Rows from block 9 of a small image flow-matching model, named by matrix and row number. Rows with one number belong to one neuron. Each number is 200 + 40 x the weight over its row's rms, rounded and kept within 0 to 999. All counts start at 0. After the name is the row's rms in percent of the matrix's.
After each neuron's rows are labels from the 100 images, of 14976 (inputs lightly noised), where the neuron reaches its highest value: "top examples" is what is common among them. Only what is clearly more common there than usual is listed. The data: aerial photos of the United States (SatlasPretrain). In brackets: how many of the 100, against the usual share in percent.
# fc1: MLP up (model.blocks.9.mlp.fc1.weight, 640x160), inputs 0-79
# fc2: MLP down (model.blocks.9.mlp.fc2.weight, 160x640, transposed), outputs 0-79

fc1.378,129,200,200,200,162,200,240,280,200,200,247,267,200,200,200,70,200,248,200,200,200,200,200,200,224,200,200,200,200,243,200,200,267,278,257,200,200,200,200,200,200,200,251,200,200,259,99,200,131,283,297,200,200,156,174,200,200,254,200,232,200,200,137,200,116,258,200,200,160,200,200,200,200,200,200,157,200,200,200,200,229
fc2.378,109,200,200,168,200,200,200,266,200,200,200,136,200,200,273,280,200,164,200,200,200,200,200,200,138,249,200,200,200,200,200,133,200,200,200,200,200,200,72,269,200,200,200,276,200,200,146,200,200,163,293,240,305,249,200,200,200,159,102,200,289,200,200,200,234,200,200,200,241,200,133,200,200,167,110,200,144,200,151,200,200
top examples: building (88 vs 41.5)

fc1.404,096,270,97,200,200,87,200,200,200,200,245,262,200,200,200,200,200,200,200,200,157,200,254,135,200,283,200,200,200,200,200,261,200,200,200,154,200,200,200,200,180,141,111,200,200,200,200,253,125,200,200,200,200,200,115,200,200,200,255,200,200,200,200,200,200,200,200,71,260,200,200,229,200,137,200,200,200,200,200,200,200
fc2.404,114,200,112,200,200,133,200,200,200,200,200,246,200,149,200,286,200,200,124,277,230,200,155,200,200,122,165,200,82,200,200,200,348,200,200,200,128,200,200,200,114,200,315,200,97,200,260,142,200,200,200,245,218,275,200,200,250,200,200,200,200,200,200,200,200,200,261,200,140,200,200,200,165,200,269,200,161,200,200,200,200
top examples: crop field (27 vs 8.8)

fc1.197,065,200,200,200,105,200,200,200,200,200,200,200,200,79,200,200,200,200,264,200,200,200,200,100,200,200,135,89,200,200,200,200,200,200,200,200,200,200,200,200,200,200,131,200,200,200,200,200,200,200,106,200,200,273,200,200,83,128,200,200,200,200,200,200,200,280,200,200,200,200,200,200,200,200,200,200,200,200,200,200,200
fc2.197,088,200,200,162,200,246,200,200,279,200,131,141,200,269,200,200,200,200,200,200,200,200,111,200,200,200,200,200,200,200,275,200,200,245,200,200,200,200,200,252,153,321,287,200,200,200,146,200,200,200,347,259,200,200,142,200,200,200,119,169,200,257,200,200,200,200,200,200,200,200,200,200,97,200,200,200,200,65,200,200,200
top examples: crop field (33 vs 8.8)

fc1.467,074,200,200,200,264,200,200,200,102,266,200,200,200,200,200,301,129,200,200,200,200,200,334,200,200,200,200,200,271,200,200,72,200,285,200,200,200,200,253,200,200,272,200,200,200,200,269,200,200,200,200,125,200,100,254,200,200,200,129,200,287,200,200,200,200,200,200,200,200,66,200,200,200,308,200,200,200,125,200,200,139
fc2.467,076,200,200,200,200,200,253,67,200,280,200,200,200,200,200,200,134,254,258,122,200,130,200,200,139,133,200,200,200,200,200,273,200,276,200,200,200,200,243,139,200,200,200,200,315,200,289,240,200,261,200,112,200,200,289,200,200,200,200,200,200,200,200,200,200,200,200,200,200,200,200,200,200,200,200,200,200,200,200,200,269
top examples: crop field (26 vs 8.8)

fc1.362,077,200,116,127,200,124,200,288,200,200,200,200,200,293,200,200,200,200,299,105,200,200,200,200,200,200,200,144,200,200,200,200,200,268,200,200,255,200,200,200,289,200,200,200,200,200,200,238,200,200,200,200,200,200,200,325,200,200,200,249,200,200,125,200,200,200,200,200,131,200,200,149,200,200,200,200,200,200,200,200,200
fc2.362,101,239,200,200,200,200,148,88,200,200,200,200,200,200,142,200,200,235,200,200,200,200,200,119,200,200,200,200,251,200,200,200,200,200,134,298,137,200,200,200,200,149,200,268,200,200,200,200,243,200,146,156,200,200,261,200,200,200,200,200,242,200,161,135,253,200,200,277,200,200,200,200,200,242,130,152,200,200,200,200,200
top examples: building (68 vs 41.5)

fc1.348,075,200,299,200,122,200,200,200,200,200,200,200,200,200,200,200,200,200,200,282,200,200,200,146,200,200,102,200,200,200,200,200,200,200,200,123,200,200,200,290,274,200,200,200,200,200,200,200,200,200,200,200,200,200,200,200,117,200,200,200,200,200,200,200,200,55,200,200,200,200,119,200,200,200,200,200,200,200,200,200,86
fc2.348,089,200,333,200,291,200,200,154,200,200,143,200,200,200,200,121,142,200,200,309,233,200,200,200,200,200,200,200,200,200,200,200,200,160,200,200,111,242,200,200,323,200,200,200,252,200,200,200,200,200,200,200,304,200,200,200,200,200,200,200,200,200,200,200,200,200,200,132,200,200,200,200,200,200,200,200,200,200,259,200,200
top examples: crop field (33 vs 8.8)

fc1.159,133,200,200,200,200,200,262,200,200,200,241,200,236,200,200,141,200,261,158,200,254,200,291,299,160,158,200,200,200,200,200,200,247,200,200,262,231,200,177,143,250,200,200,273,200,200,231,200,200,200,200,258,200,147,281,200,200,127,228,200,200,234,200,142,105,200,98,244,200,200,200,134,278,200,200,200,132,200,200,200,200
fc2.159,101,200,200,200,200,200,200,200,200,262,200,200,200,200,200,112,200,200,200,200,200,200,258,200,200,200,200,200,200,130,200,200,200,200,200,241,200,200,200,200,200,200,200,146,154,200,129,200,200,159,200,250,282,275,200,200,161,200,151,200,200,200,333,142,200,98,200,200,200,200,200,200,200,200,321,200,269,200,200,200,277
top examples: building (89 vs 41.5)

fc1.398,079,200,200,200,200,200,279,200,153,139,200,258,135,126,200,200,200,200,200,200,200,200,129,200,200,200,200,200,200,200,200,200,200,200,200,115,200,200,200,200,88,200,120,200,200,200,200,200,200,200,200,200,200,200,200,200,200,200,200,200,200,135,200,115,200,131,200,200,248,200,200,143,200,200,280,200,461,200,247,200,200
fc2.398,110,200,200,200,200,200,140,200,200,200,142,200,200,169,200,313,200,125,200,200,200,200,200,200,200,200,200,200,200,200,254,200,300,200,200,200,200,200,200,200,119,200,277,263,158,200,249,200,239,200,240,132,200,200,200,237,200,200,200,128,200,200,155,200,200,200,200,139,335,200,200,234,200,200,266,200,0,279,125,200,200
top examples: crop field (26 vs 8.8)

fc1.541,081,200,256,252,200,200,112,263,200,200,200,200,200,200,200,106,200,200,200,200,200,272,200,200,200,200,276,200,200,306,200,200,200,200,200,200,200,235,104,200,200,200,128,200,263,200,200,200,200,200,200,200,158,83,200,57,200,306,69,142,200,200,200,255,146,200,200,200,158,200,200,200,200,200,200,48,200,200,200,200,200
fc2.541,088,200,200,258,136,200,200,200,271,200,158,321,200,252,286,200,137,200,200,200,200,200,273,200,200,200,200,151,151,200,200,124,90,200,150,200,116,200,200,200,142,200,200,200,200,200,200,200,200,200,148,200,146,200,200,200,200,200,200,200,200,200,316,200,288,200,200,200,200,200,200,200,137,147,200,163,200,200,200,200,200
top examples: building (78 vs 41.5)

fc1.542,117,200,200,200,317,200,145,101,143,200,200,200,257,200,200,267,200,139,200,200,146,200,200,200,200,246,200,200,200,200,163,200,200,200,200,279,158,200,150,200,157,263,200,200,200,229,200,272,148,156,200,132,200,141,200,151,144,200,200,200,200,234,200,249,200,303,200,122,200,143,144,200,200,290,200,200,200,160,200,247,200
fc2.542,121,200,200,200,97,134,200,150,200,200,200,200,200,165,200,335,166,200,288,200,200,127,140,200,200,200,225,200,200,200,200,200,236,200,200,269,144,200,127,130,135,200,200,200,200,200,262,103,200,200,200,200,97,131,200,253,141,200,181,200,200,162,200,200,248,147,234,130,200,200,157,200,245,131,200,200,200,270,200,289,340
top examples: crop field (34 vs 8.8)

fc1.388,145,286,257,200,162,231,200,200,200,165,140,122,109,123,156,100,200,291,146,200,239,200,200,146,122,175,200,200,200,154,200,200,293,67,200,200,249,200,200,200,200,200,200,200,235,158,200,200,200,200,230,200,200,200,200,200,200,200,200,200,105,200,200,200,137,200,156,285,178,143,259,200,200,244,200,200,200,200,200,246,200
fc2.388,122,117,200,261,200,200,165,200,200,126,200,200,200,200,200,200,74,232,200,200,248,200,287,272,274,200,200,250,200,100,165,200,200,382,200,200,200,98,200,200,200,200,154,200,200,200,235,222,200,350,200,243,200,200,200,120,141,164,200,200,172,200,200,200,232,136,200,169,200,291,89,200,200,200,200,200,200,200,200,200,246
top examples: building (89 vs 41.5)

fc1.326,072,200,200,200,200,200,200,200,200,292,200,200,200,200,200,200,260,200,200,200,200,200,200,200,200,200,200,200,200,109,200,200,200,200,200,200,200,200,200,200,200,200,200,200,200,148,200,244,120,138,200,200,263,150,200,200,200,200,124,200,200,200,200,289,254,200,292,200,200,200,145,200,200,200,200,135,200,200,200,332,277
fc2.326,100,251,200,200,200,134,200,200,200,258,200,257,200,200,200,262,200,200,171,200,200,200,200,200,200,200,200,200,200,360,200,200,251,200,200,200,200,200,200,200,200,200,200,200,278,200,200,176,239,200,200,200,200,200,200,200,200,200,138,281,200,269,200,200,200,200,200,200,200,200,137,200,200,200,200,136,200,200,173,140,200
top examples: crop field (25 vs 8.8)

fc1.25,074,200,200,200,200,200,153,200,200,302,200,200,248,200,145,200,200,71,125,200,200,200,302,200,200,200,248,200,200,200,96,200,200,200,200,200,259,200,106,269,200,200,200,200,200,200,200,91,200,200,200,200,134,200,200,200,200,200,200,200,200,200,144,200,200,200,200,200,200,116,200,200,251,200,266,200,200,136,148,200,200
fc2.25,082,200,200,200,200,200,323,128,200,200,200,200,124,200,261,200,200,258,156,200,200,200,200,311,147,200,200,200,120,200,200,200,200,200,200,200,200,249,200,200,200,200,200,200,105,200,308,268,270,200,200,247,154,200,200,200,200,200,200,122,123,200,200,200,200,200,200,200,200,115,200,200,200,200,263,339,200,200,344,274,200
top examples: crop field (28 vs 8.8)

fc1.292,082,200,200,126,200,200,200,200,200,200,119,200,200,200,146,301,200,200,200,200,200,200,200,200,200,200,200,140,200,200,200,200,200,247,200,200,200,200,73,150,200,158,75,200,281,200,200,200,200,200,200,200,200,270,277,200,200,200,262,313,200,200,200,200,200,121,200,274,297,200,200,200,200,155,153,200,200,200,200,126,200
fc2.292,099,200,148,200,282,200,200,270,200,200,261,154,158,200,247,200,200,250,200,200,252,200,200,161,200,200,200,200,253,200,200,276,200,258,200,200,200,200,156,110,97,200,299,149,272,200,200,200,200,200,200,200,200,200,125,237,125,200,200,94,200,200,200,143,200,200,200,200,200,200,200,200,200,241,200,200,200,247,200,200,133
top examples: crop field (30 vs 8.8)

fc1.495,080,200,200,143,89,250,200,200,200,144,200,200,200,200,200,200,97,200,200,236,200,200,200,200,200,200,100,200,200,200,200,200,200,200,200,114,200,200,200,200,285,132,200,200,253,152,200,200,309,200,272,268,200,200,200,200,200,200,200,200,200,200,200,139,200,95,200,200,200,238,200,200,267,200,200,200,103,250,200,200,200
fc2.495,087,200,296,200,340,200,200,200,200,200,269,200,200,200,200,200,200,271,200,122,200,259,270,157,200,200,176,200,259,200,200,200,200,200,200,200,200,200,200,253,271,200,140,200,200,200,200,292,275,200,200,200,200,200,200,200,200,200,200,200,200,200,200,200,254,342,200,200,200,200,297,200,200,200,200,200,292,160,266,141,129
top examples: crop field (41 vs 8.8)

fc1.369,102,105,200,200,200,200,200,131,200,200,200,200,89,270,200,100,200,200,266,200,256,200,200,200,200,200,200,200,238,200,200,200,200,200,200,200,295,200,200,69,200,200,274,200,292,200,200,200,200,271,247,200,200,200,200,200,171,200,266,200,95,255,148,200,92,200,200,281,200,200,138,200,200,200,200,139,156,200,165,250,200
fc2.369,095,264,200,200,200,200,119,123,200,200,200,200,308,144,200,290,200,200,318,200,200,235,200,200,200,280,200,246,279,200,200,230,200,153,151,200,249,200,148,160,200,290,200,200,200,145,200,135,200,200,200,200,200,320,200,200,200,139,200,200,110,200,200,96,266,200,200,200,200,269,200,200,200,200,137,256,157,200,200,143,200
top examples: building (82 vs 41.5)

fc1.595,081,200,200,145,52,200,200,200,200,200,200,259,200,200,200,200,200,281,200,200,138,200,200,200,200,200,200,284,200,200,312,200,200,200,200,200,200,200,200,200,200,101,200,200,200,159,200,200,263,200,200,200,200,200,129,200,200,114,200,200,200,200,150,200,200,62,200,200,200,200,200,139,200,200,200,280,200,200,200,200,200
fc2.595,101,200,200,200,200,200,263,200,200,200,238,200,200,200,200,200,200,200,292,248,200,200,200,105,200,200,157,305,200,200,256,200,260,200,200,200,251,200,251,270,200,166,158,200,59,200,200,200,200,200,200,280,200,200,200,200,200,200,200,200,200,200,200,157,200,200,257,200,200,200,241,153,200,200,200,200,132,200,233,200,200
top examples: crop field (32 vs 8.8)

fc1.225,086,200,317,200,243,238,99,99,88,150,149,166,253,200,200,200,200,141,200,200,200,238,200,260,200,200,200,200,200,200,116,200,200,200,200,200,200,200,200,200,200,200,200,200,200,200,257,200,200,159,261,157,200,95,239,200,200,200,118,200,200,286,200,269,200,200,200,200,264,200,200,200,200,200,200,200,332,153,110,200,200
fc2.225,091,200,307,200,43,200,265,200,287,200,148,200,170,200,200,200,200,88,200,144,200,200,200,200,200,172,262,200,200,200,200,200,123,200,200,200,200,200,200,200,200,200,200,112,200,200,296,200,200,200,200,143,200,97,200,200,200,200,200,200,200,200,200,200,200,149,200,200,200,200,200,200,200,200,200,200,86,200,200,200,148
top examples: crop field (30 vs 8.8)

fc1.397,088,200,200,200,95,200,200,259,200,200,200,223,200,200,200,143,200,200,200,200,200,200,200,134,200,272,70,257,255,200,258,200,200,200,200,200,200,200,200,200,200,200,200,200,245,133,200,200,200,200,200,257,84,200,200,200,200,200,200,200,200,200,200,200,258,200,200,200,161,200,200,200,200,153,255,200,113,305,200,127,200
fc2.397,088,200,200,200,297,266,200,200,200,200,283,200,152,200,200,200,200,200,165,200,200,200,200,302,108,200,200,200,200,200,113,200,200,200,136,200,132,200,200,200,200,200,200,200,200,200,200,131,200,200,200,273,200,200,200,200,200,200,243,200,200,200,200,200,200,200,200,200,151,200,200,153,200,142,200,273,275,94,252,129,200
top examples: crop field (34 vs 8.8)

fc1.75,096,200,200,200,355,200,249,200,200,200,170,200,265,200,200,256,145,200,200,200,200,200,200,200,241,295,200,161,200,200,200,200,200,200,200,282,200,200,200,200,175,200,126,200,200,200,200,200,200,200,200,200,200,200,200,200,285,230,104,200,200,200,200,200,261,306,200,200,200,200,200,200,200,200,200,264,200,200,200,130,200
fc2.75,099,200,131,200,89,200,200,200,200,200,200,130,264,200,200,200,200,137,200,200,200,200,200,200,234,200,306,111,287,200,200,200,200,200,250,200,200,84,200,200,200,200,240,200,342,200,107,200,200,200,200,137,200,200,200,200,200,200,200,200,294,200,200,200,200,124,200,200,248,200,200,200,132,200,142,200,200,200,161,200,200
top examples: crop field (25 vs 8.8)

fc1.44,078,127,200,200,48,200,200,200,200,200,200,118,200,200,200,272,200,200,200,274,200,200,200,200,165,200,200,200,200,200,200,200,136,200,200,143,200,200,200,200,291,200,200,200,259,200,200,200,200,200,200,251,136,200,200,122,200,200,281,302,200,200,200,200,200,100,200,200,200,200,200,263,200,126,200,200,200,200,200,200,200
fc2.44,103,126,200,200,298,200,200,200,200,200,200,234,200,200,173,200,242,200,200,151,200,200,273,200,151,200,200,200,200,139,200,103,200,200,131,200,200,306,200,200,200,354,163,141,263,146,200,240,260,168,200,200,200,296,200,254,200,200,200,141,200,200,200,200,200,200,161,200,200,200,200,200,254,246,140,200,131,200,200,148,200
top examples: crop field (29 vs 8.8)

fc1.257,071,200,145,200,200,127,200,282,200,200,200,200,200,200,200,200,200,200,200,200,200,200,200,92,200,200,200,200,200,200,200,142,200,135,200,111,200,128,200,324,200,109,200,200,200,200,200,200,200,200,200,296,126,200,200,200,200,200,402,200,200,200,200,200,200,144,200,200,200,337,277,200,200,120,200,252,200,200,200,200,200
fc2.257,089,200,126,200,284,200,137,200,200,200,200,200,200,200,200,200,200,101,200,329,200,200,200,273,200,252,102,200,200,119,200,200,200,200,200,156,200,200,200,255,133,258,200,200,96,200,200,142,200,200,200,200,200,200,200,200,200,200,281,200,200,200,200,200,200,200,142,200,200,252,200,200,87,254,200,200,200,200,274,200,200
top examples: crop field (31 vs 8.8)

fc1.214,101,200,200,200,331,246,258,133,200,200,200,200,250,294,200,200,147,200,127,168,159,200,200,200,200,200,200,200,200,200,200,267,200,200,177,271,200,288,200,200,200,200,200,267,200,151,200,200,165,200,200,200,121,200,200,304,200,200,129,200,200,200,200,200,200,200,247,200,200,200,200,200,200,200,261,275,200,200,200,200,263
fc2.214,114,149,200,233,114,200,200,200,200,200,233,200,200,200,269,200,200,200,200,171,200,200,200,200,200,200,106,200,222,200,200,200,200,200,241,271,200,200,261,135,249,136,200,200,254,200,200,268,200,200,200,200,200,154,159,200,200,200,200,312,200,200,200,200,200,104,262,136,200,271,246,270,258,242,287,200,200,266,81,200,200
top examples: crop field (29 vs 8.8)

fc1.231,114,200,200,200,159,200,200,200,200,200,200,200,287,200,231,142,200,200,133,200,200,242,200,200,200,200,139,200,257,200,200,154,200,200,200,200,200,200,156,200,341,200,85,264,200,200,200,200,200,264,200,200,161,103,200,200,200,250,50,154,200,238,200,200,200,160,200,200,200,200,200,156,240,143,200,200,305,200,200,81,200
fc2.231,102,200,200,200,275,200,200,200,200,200,131,200,200,113,200,155,200,200,200,200,200,200,200,239,200,200,200,200,104,200,200,200,227,200,200,200,262,200,200,200,304,249,200,301,169,200,200,200,267,200,200,200,200,98,200,200,200,200,200,200,200,200,200,200,200,200,200,200,200,200,200,260,200,200,127,200,0,200,121,111,108
top examples: building (78 vs 41.5)

fc1.255,071,200,200,200,200,200,200,200,266,200,200,200,200,200,200,200,200,278,200,140,200,200,314,270,200,115,200,150,294,200,200,265,152,200,200,200,200,264,200,200,250,200,66,200,150,200,200,200,132,200,200,200,246,99,200,200,200,200,200,200,200,200,200,200,200,200,200,200,200,126,200,200,200,200,200,200,136,200,200,200,200
fc2.255,099,322,200,200,200,200,200,200,128,200,274,200,200,200,200,291,144,281,136,146,200,200,144,200,200,280,200,200,200,143,200,200,200,200,242,254,200,200,200,200,200,200,296,200,275,200,200,200,200,200,156,200,200,263,200,200,200,122,200,242,200,314,114,200,200,305,245,281,200,250,200,200,200,270,200,200,268,200,129,200,200
top examples: building (67 vs 41.5)

fc1.598,107,200,200,231,122,132,200,200,200,200,248,200,286,200,200,119,200,200,232,120,149,159,200,200,162,200,200,260,200,200,117,200,242,200,130,200,200,299,200,200,140,200,200,200,200,200,200,200,200,295,157,200,270,270,200,200,229,200,149,200,200,200,200,243,124,200,200,281,313,231,200,200,200,200,200,170,200,200,137,129,149
fc2.598,098,126,200,151,200,200,284,200,200,200,200,119,242,200,200,200,200,200,200,200,200,200,200,200,200,260,200,290,200,200,200,157,200,200,103,200,200,200,200,200,200,200,200,200,253,152,200,200,200,146,267,200,277,200,200,200,200,267,200,200,200,200,308,161,242,287,200,259,200,142,293,200,161,200,200,129,200,200,166,259,200
top examples: building (81 vs 41.5)

fc1.120,158,180,200,200,161,200,240,177,200,200,200,200,187,200,200,107,200,200,200,171,200,200,152,200,200,297,156,252,200,157,200,200,288,217,133,141,200,200,239,227,200,200,140,200,219,170,200,159,292,297,252,248,225,151,200,276,200,200,200,200,200,166,115,200,136,200,162,200,200,273,134,174,262,108,200,163,242,200,200,200,133
fc2.120,107,200,200,200,200,200,248,139,200,200,164,241,200,200,200,200,200,200,200,278,200,200,146,200,200,347,200,200,200,157,200,200,200,200,200,200,200,200,200,200,200,200,110,120,200,200,200,71,200,92,200,200,200,200,116,200,200,200,129,200,250,232,200,200,282,200,200,159,200,123,283,200,200,200,200,200,309,200,200,200,200
top examples: building (83 vs 41.5)

fc1.592,080,200,200,200,116,290,200,200,200,271,200,200,200,200,130,200,200,200,200,200,200,200,100,200,200,200,200,105,143,200,200,200,200,158,131,200,200,100,200,200,200,102,200,200,200,200,118,200,200,293,200,200,250,116,200,200,200,200,200,200,200,245,200,200,121,200,200,200,200,200,245,200,279,200,145,200,200,200,200,168,200
fc2.592,091,150,200,158,249,200,200,200,200,302,200,200,200,200,265,200,200,200,200,200,110,200,330,200,277,200,251,111,200,283,147,119,200,200,200,200,200,200,200,200,260,200,128,200,238,200,258,200,200,260,76,200,156,200,200,200,254,200,200,105,200,200,200,200,200,200,200,268,200,200,295,200,273,255,200,247,200,200,200,281,200
top examples: building (85 vs 41.5)

fc1.545,112,200,112,252,200,200,200,200,139,200,200,200,200,200,200,200,200,200,200,200,153,200,200,200,200,200,200,253,200,200,277,259,200,200,200,265,286,200,147,200,72,200,117,200,237,154,200,200,153,200,200,250,200,200,200,200,266,200,303,200,200,200,200,128,200,239,113,200,144,200,200,200,200,200,308,200,239,200,200,200,256
fc2.545,097,200,108,126,200,200,257,261,200,200,200,265,200,101,200,200,200,200,200,289,200,200,122,200,200,200,200,220,200,200,200,200,294,200,200,200,200,200,200,246,66,200,200,200,200,200,200,200,200,249,250,220,200,200,200,200,281,200,200,200,200,200,200,200,200,200,200,200,200,200,200,329,200,200,200,200,85,200,200,283,139
top examples: crop field (29 vs 8.8)

fc1.516,110,158,236,200,72,200,200,279,200,200,200,200,200,200,162,200,236,200,200,253,200,200,200,200,248,244,124,200,242,200,200,200,157,200,232,133,200,124,200,200,242,200,200,200,200,200,200,200,232,200,200,200,200,200,200,200,104,200,200,267,253,200,261,200,200,82,144,200,200,239,200,200,247,200,200,200,200,245,200,200,200
fc2.516,101,200,250,200,325,200,200,200,200,200,200,200,200,200,200,200,200,136,200,200,276,146,242,200,266,200,200,131,200,200,200,200,200,239,200,200,200,200,200,200,295,287,200,200,200,200,200,200,307,146,273,200,200,200,246,200,266,200,200,200,200,243,200,200,200,200,200,200,200,200,254,200,112,161,200,200,200,113,257,200,157
top examples: crop field (32 vs 8.8)

fc1.486,110,200,200,263,141,200,200,200,200,200,269,200,152,129,157,122,200,200,200,116,200,200,224,200,200,123,200,200,138,200,287,200,280,200,200,200,245,200,200,145,200,200,150,200,305,200,200,200,200,254,200,200,200,200,259,200,200,200,262,200,200,122,200,119,111,138,151,264,118,200,200,200,200,200,200,200,200,167,200,278,200
fc2.486,111,200,200,200,200,200,200,146,200,200,200,305,164,200,290,158,133,200,300,302,261,123,200,200,287,200,200,200,200,200,266,200,200,200,200,134,200,200,119,268,200,200,200,200,200,277,200,200,200,127,138,272,134,200,200,127,200,200,200,200,200,200,200,256,200,200,200,200,200,140,132,262,247,247,200,200,200,200,200,170,256
top examples: building (82 vs 41.5)