A small image flow-matching model, trained from scratch.
Model: 48-pixel images, arch dit, norm layernorm, activation gelu, patch size [8, 8], layers 14.
Data: trained on aerial photos of the United States (SatlasPretrain), 13.0 epochs.
Rows from block 10 of a small image flow-matching model, named by matrix and row number. Rows with one number belong to one neuron. Each number is 500 + 25 x the weight over its row's rms, rounded and kept within 0 to 999. All counts start at 0. Numbers have three digits each.
After each neuron's rows are labels from the 100 images, of 14976 (inputs lightly noised), where the neuron reaches its highest value: "top examples" is what is common among them; "patch colour" is the nearest of a few named colours to the mean colour under the peak. Only what is clearly more common there than usual is listed. The data: aerial photos of the United States (SatlasPretrain). In brackets: how many of the 100, against the usual share in percent.
# fc1: MLP up (model.blocks.10.mlp.fc1.weight, 640x160), inputs 0-79
# fc2: MLP down (model.blocks.10.mlp.fc2.weight, 160x640, transposed), outputs 0-79

fc1.53:500500465500500500500500455500500500500500500500500500500500500500500500525451500500500556500500554500455539482500500462470500500500440500500500500500500500533449549500466500500500500433451500500500500549500449500500500539500469500500500500
fc2.53:500455530467500500566455500500500500500547500500500546500500500546459500540582500500559500500500500500544500500500500470457530500500472540500457500470535500500500500500500452500500500500536577500432520500500500471561553448500500500500500500
top examples: crop field (25 vs 8.8)
patch colour: grey (88 vs 57.2)

fc1.364:500470449429500500537552462532500478500476500553530500544500500500500500500450522500500500500500500500500500466500500534473500500500500500461500500500533500529500500500500535500500500500500500434500500500500500500500536459519548500500500500
fc2.364:500500500500500500466500500539528525500537431500554500553500500500500500500500533500500500500500500525474500500500546500500500500471500500464500500500450500500466500548500500557500500500500500544500500500473500500536500500500500500500468500
top examples: building (88 vs 41.5)
patch colour: grey (100 vs 57.2)

fc1.248:500500555474500500529500500500500500538500468500527500473500500468545500500464557500463460500500540500500500500500536500500500463500500517500500557500525500500500500541546562500500500469500451500431500500500461537470500500500500500500500471
fc2.248:500500476500472459500500455500448500544500500500459566500500500500470500500500500500500500556500500519463459522500565500500500545500553500531479500500524500500500472500481473500460500500500500500522500468500435500500543453500500531524466458
top examples: building (87 vs 41.5)
patch colour: grey (99 vs 57.2)

fc1.488:500472535500500500500500500500500582559500474500500500500500500500500500500439541500500500445500500500526461500500500500500468500500500468500500500466500500500500500533552458500500500461500528569451500500500500500500500500500500559500444500
fc2.488:500543500500500500500500500500500396445500500500478500500500500500500500500500500534592500500500478448468500500500500500500470500466500500467500540500500500500463500500500569526500500500500500417464500500500500537500500500500500453500534500
top examples: crop field (27 vs 8.8)
patch colour: black (34 vs 1.2)

fc1.294:500500500500500527500520500440500500476500448525500534500523500500500470539469477455450500539536500500500500530500438547500500500532500536485442500533500500500528474464500466448500472455500500500500500500500500500525463532518500500500527500
fc2.294:518480500500500500500500545567500500500500500500550500500500500500531500476500520526500473534500479500461500500531449474500500534465500500500421500554500464558500538500500500500500500483520500500469500500500500500532450500500500500512544469
top examples: building (90 vs 41.5)
patch colour: grey (96 vs 57.2)

fc1.408:487500500463500540526500500500500500468500439500500500500500500534500500466500500529500526500500500500500536468500500480423500500465540458533500500500500500500520500500500548500455469500470458469466538500500537500500500500500500481500459500
fc2.408:500520443500432500500500500500500500500463500500473450500500500500500500500500500500500500500500519527500500500500537500571500500500482500479500500540500446500472540500461500500500500500569471500564500500500500500500500500454500500500454500
top examples: building (87 vs 41.5)
patch colour: grey (98 vs 57.2)

fc1.381:500540500500500500500500500500500500547500500500500453500500500500500500500500500500500527500500500500500500500500468458500500500500461500500466500546500500500500523500500500500500500463458449467500500500500500500500591531500500500500500500
fc2.381:500500500451500500463437500474548452500565500473500500500482500500500500539534500500500473500500500500500500500474561479500500500500463500500500535500500461500527500500500500500500467500500464500451500532500500528500420473500459500500500500
top examples: crop field (25 vs 8.8)
patch colour: grey (86 vs 57.2)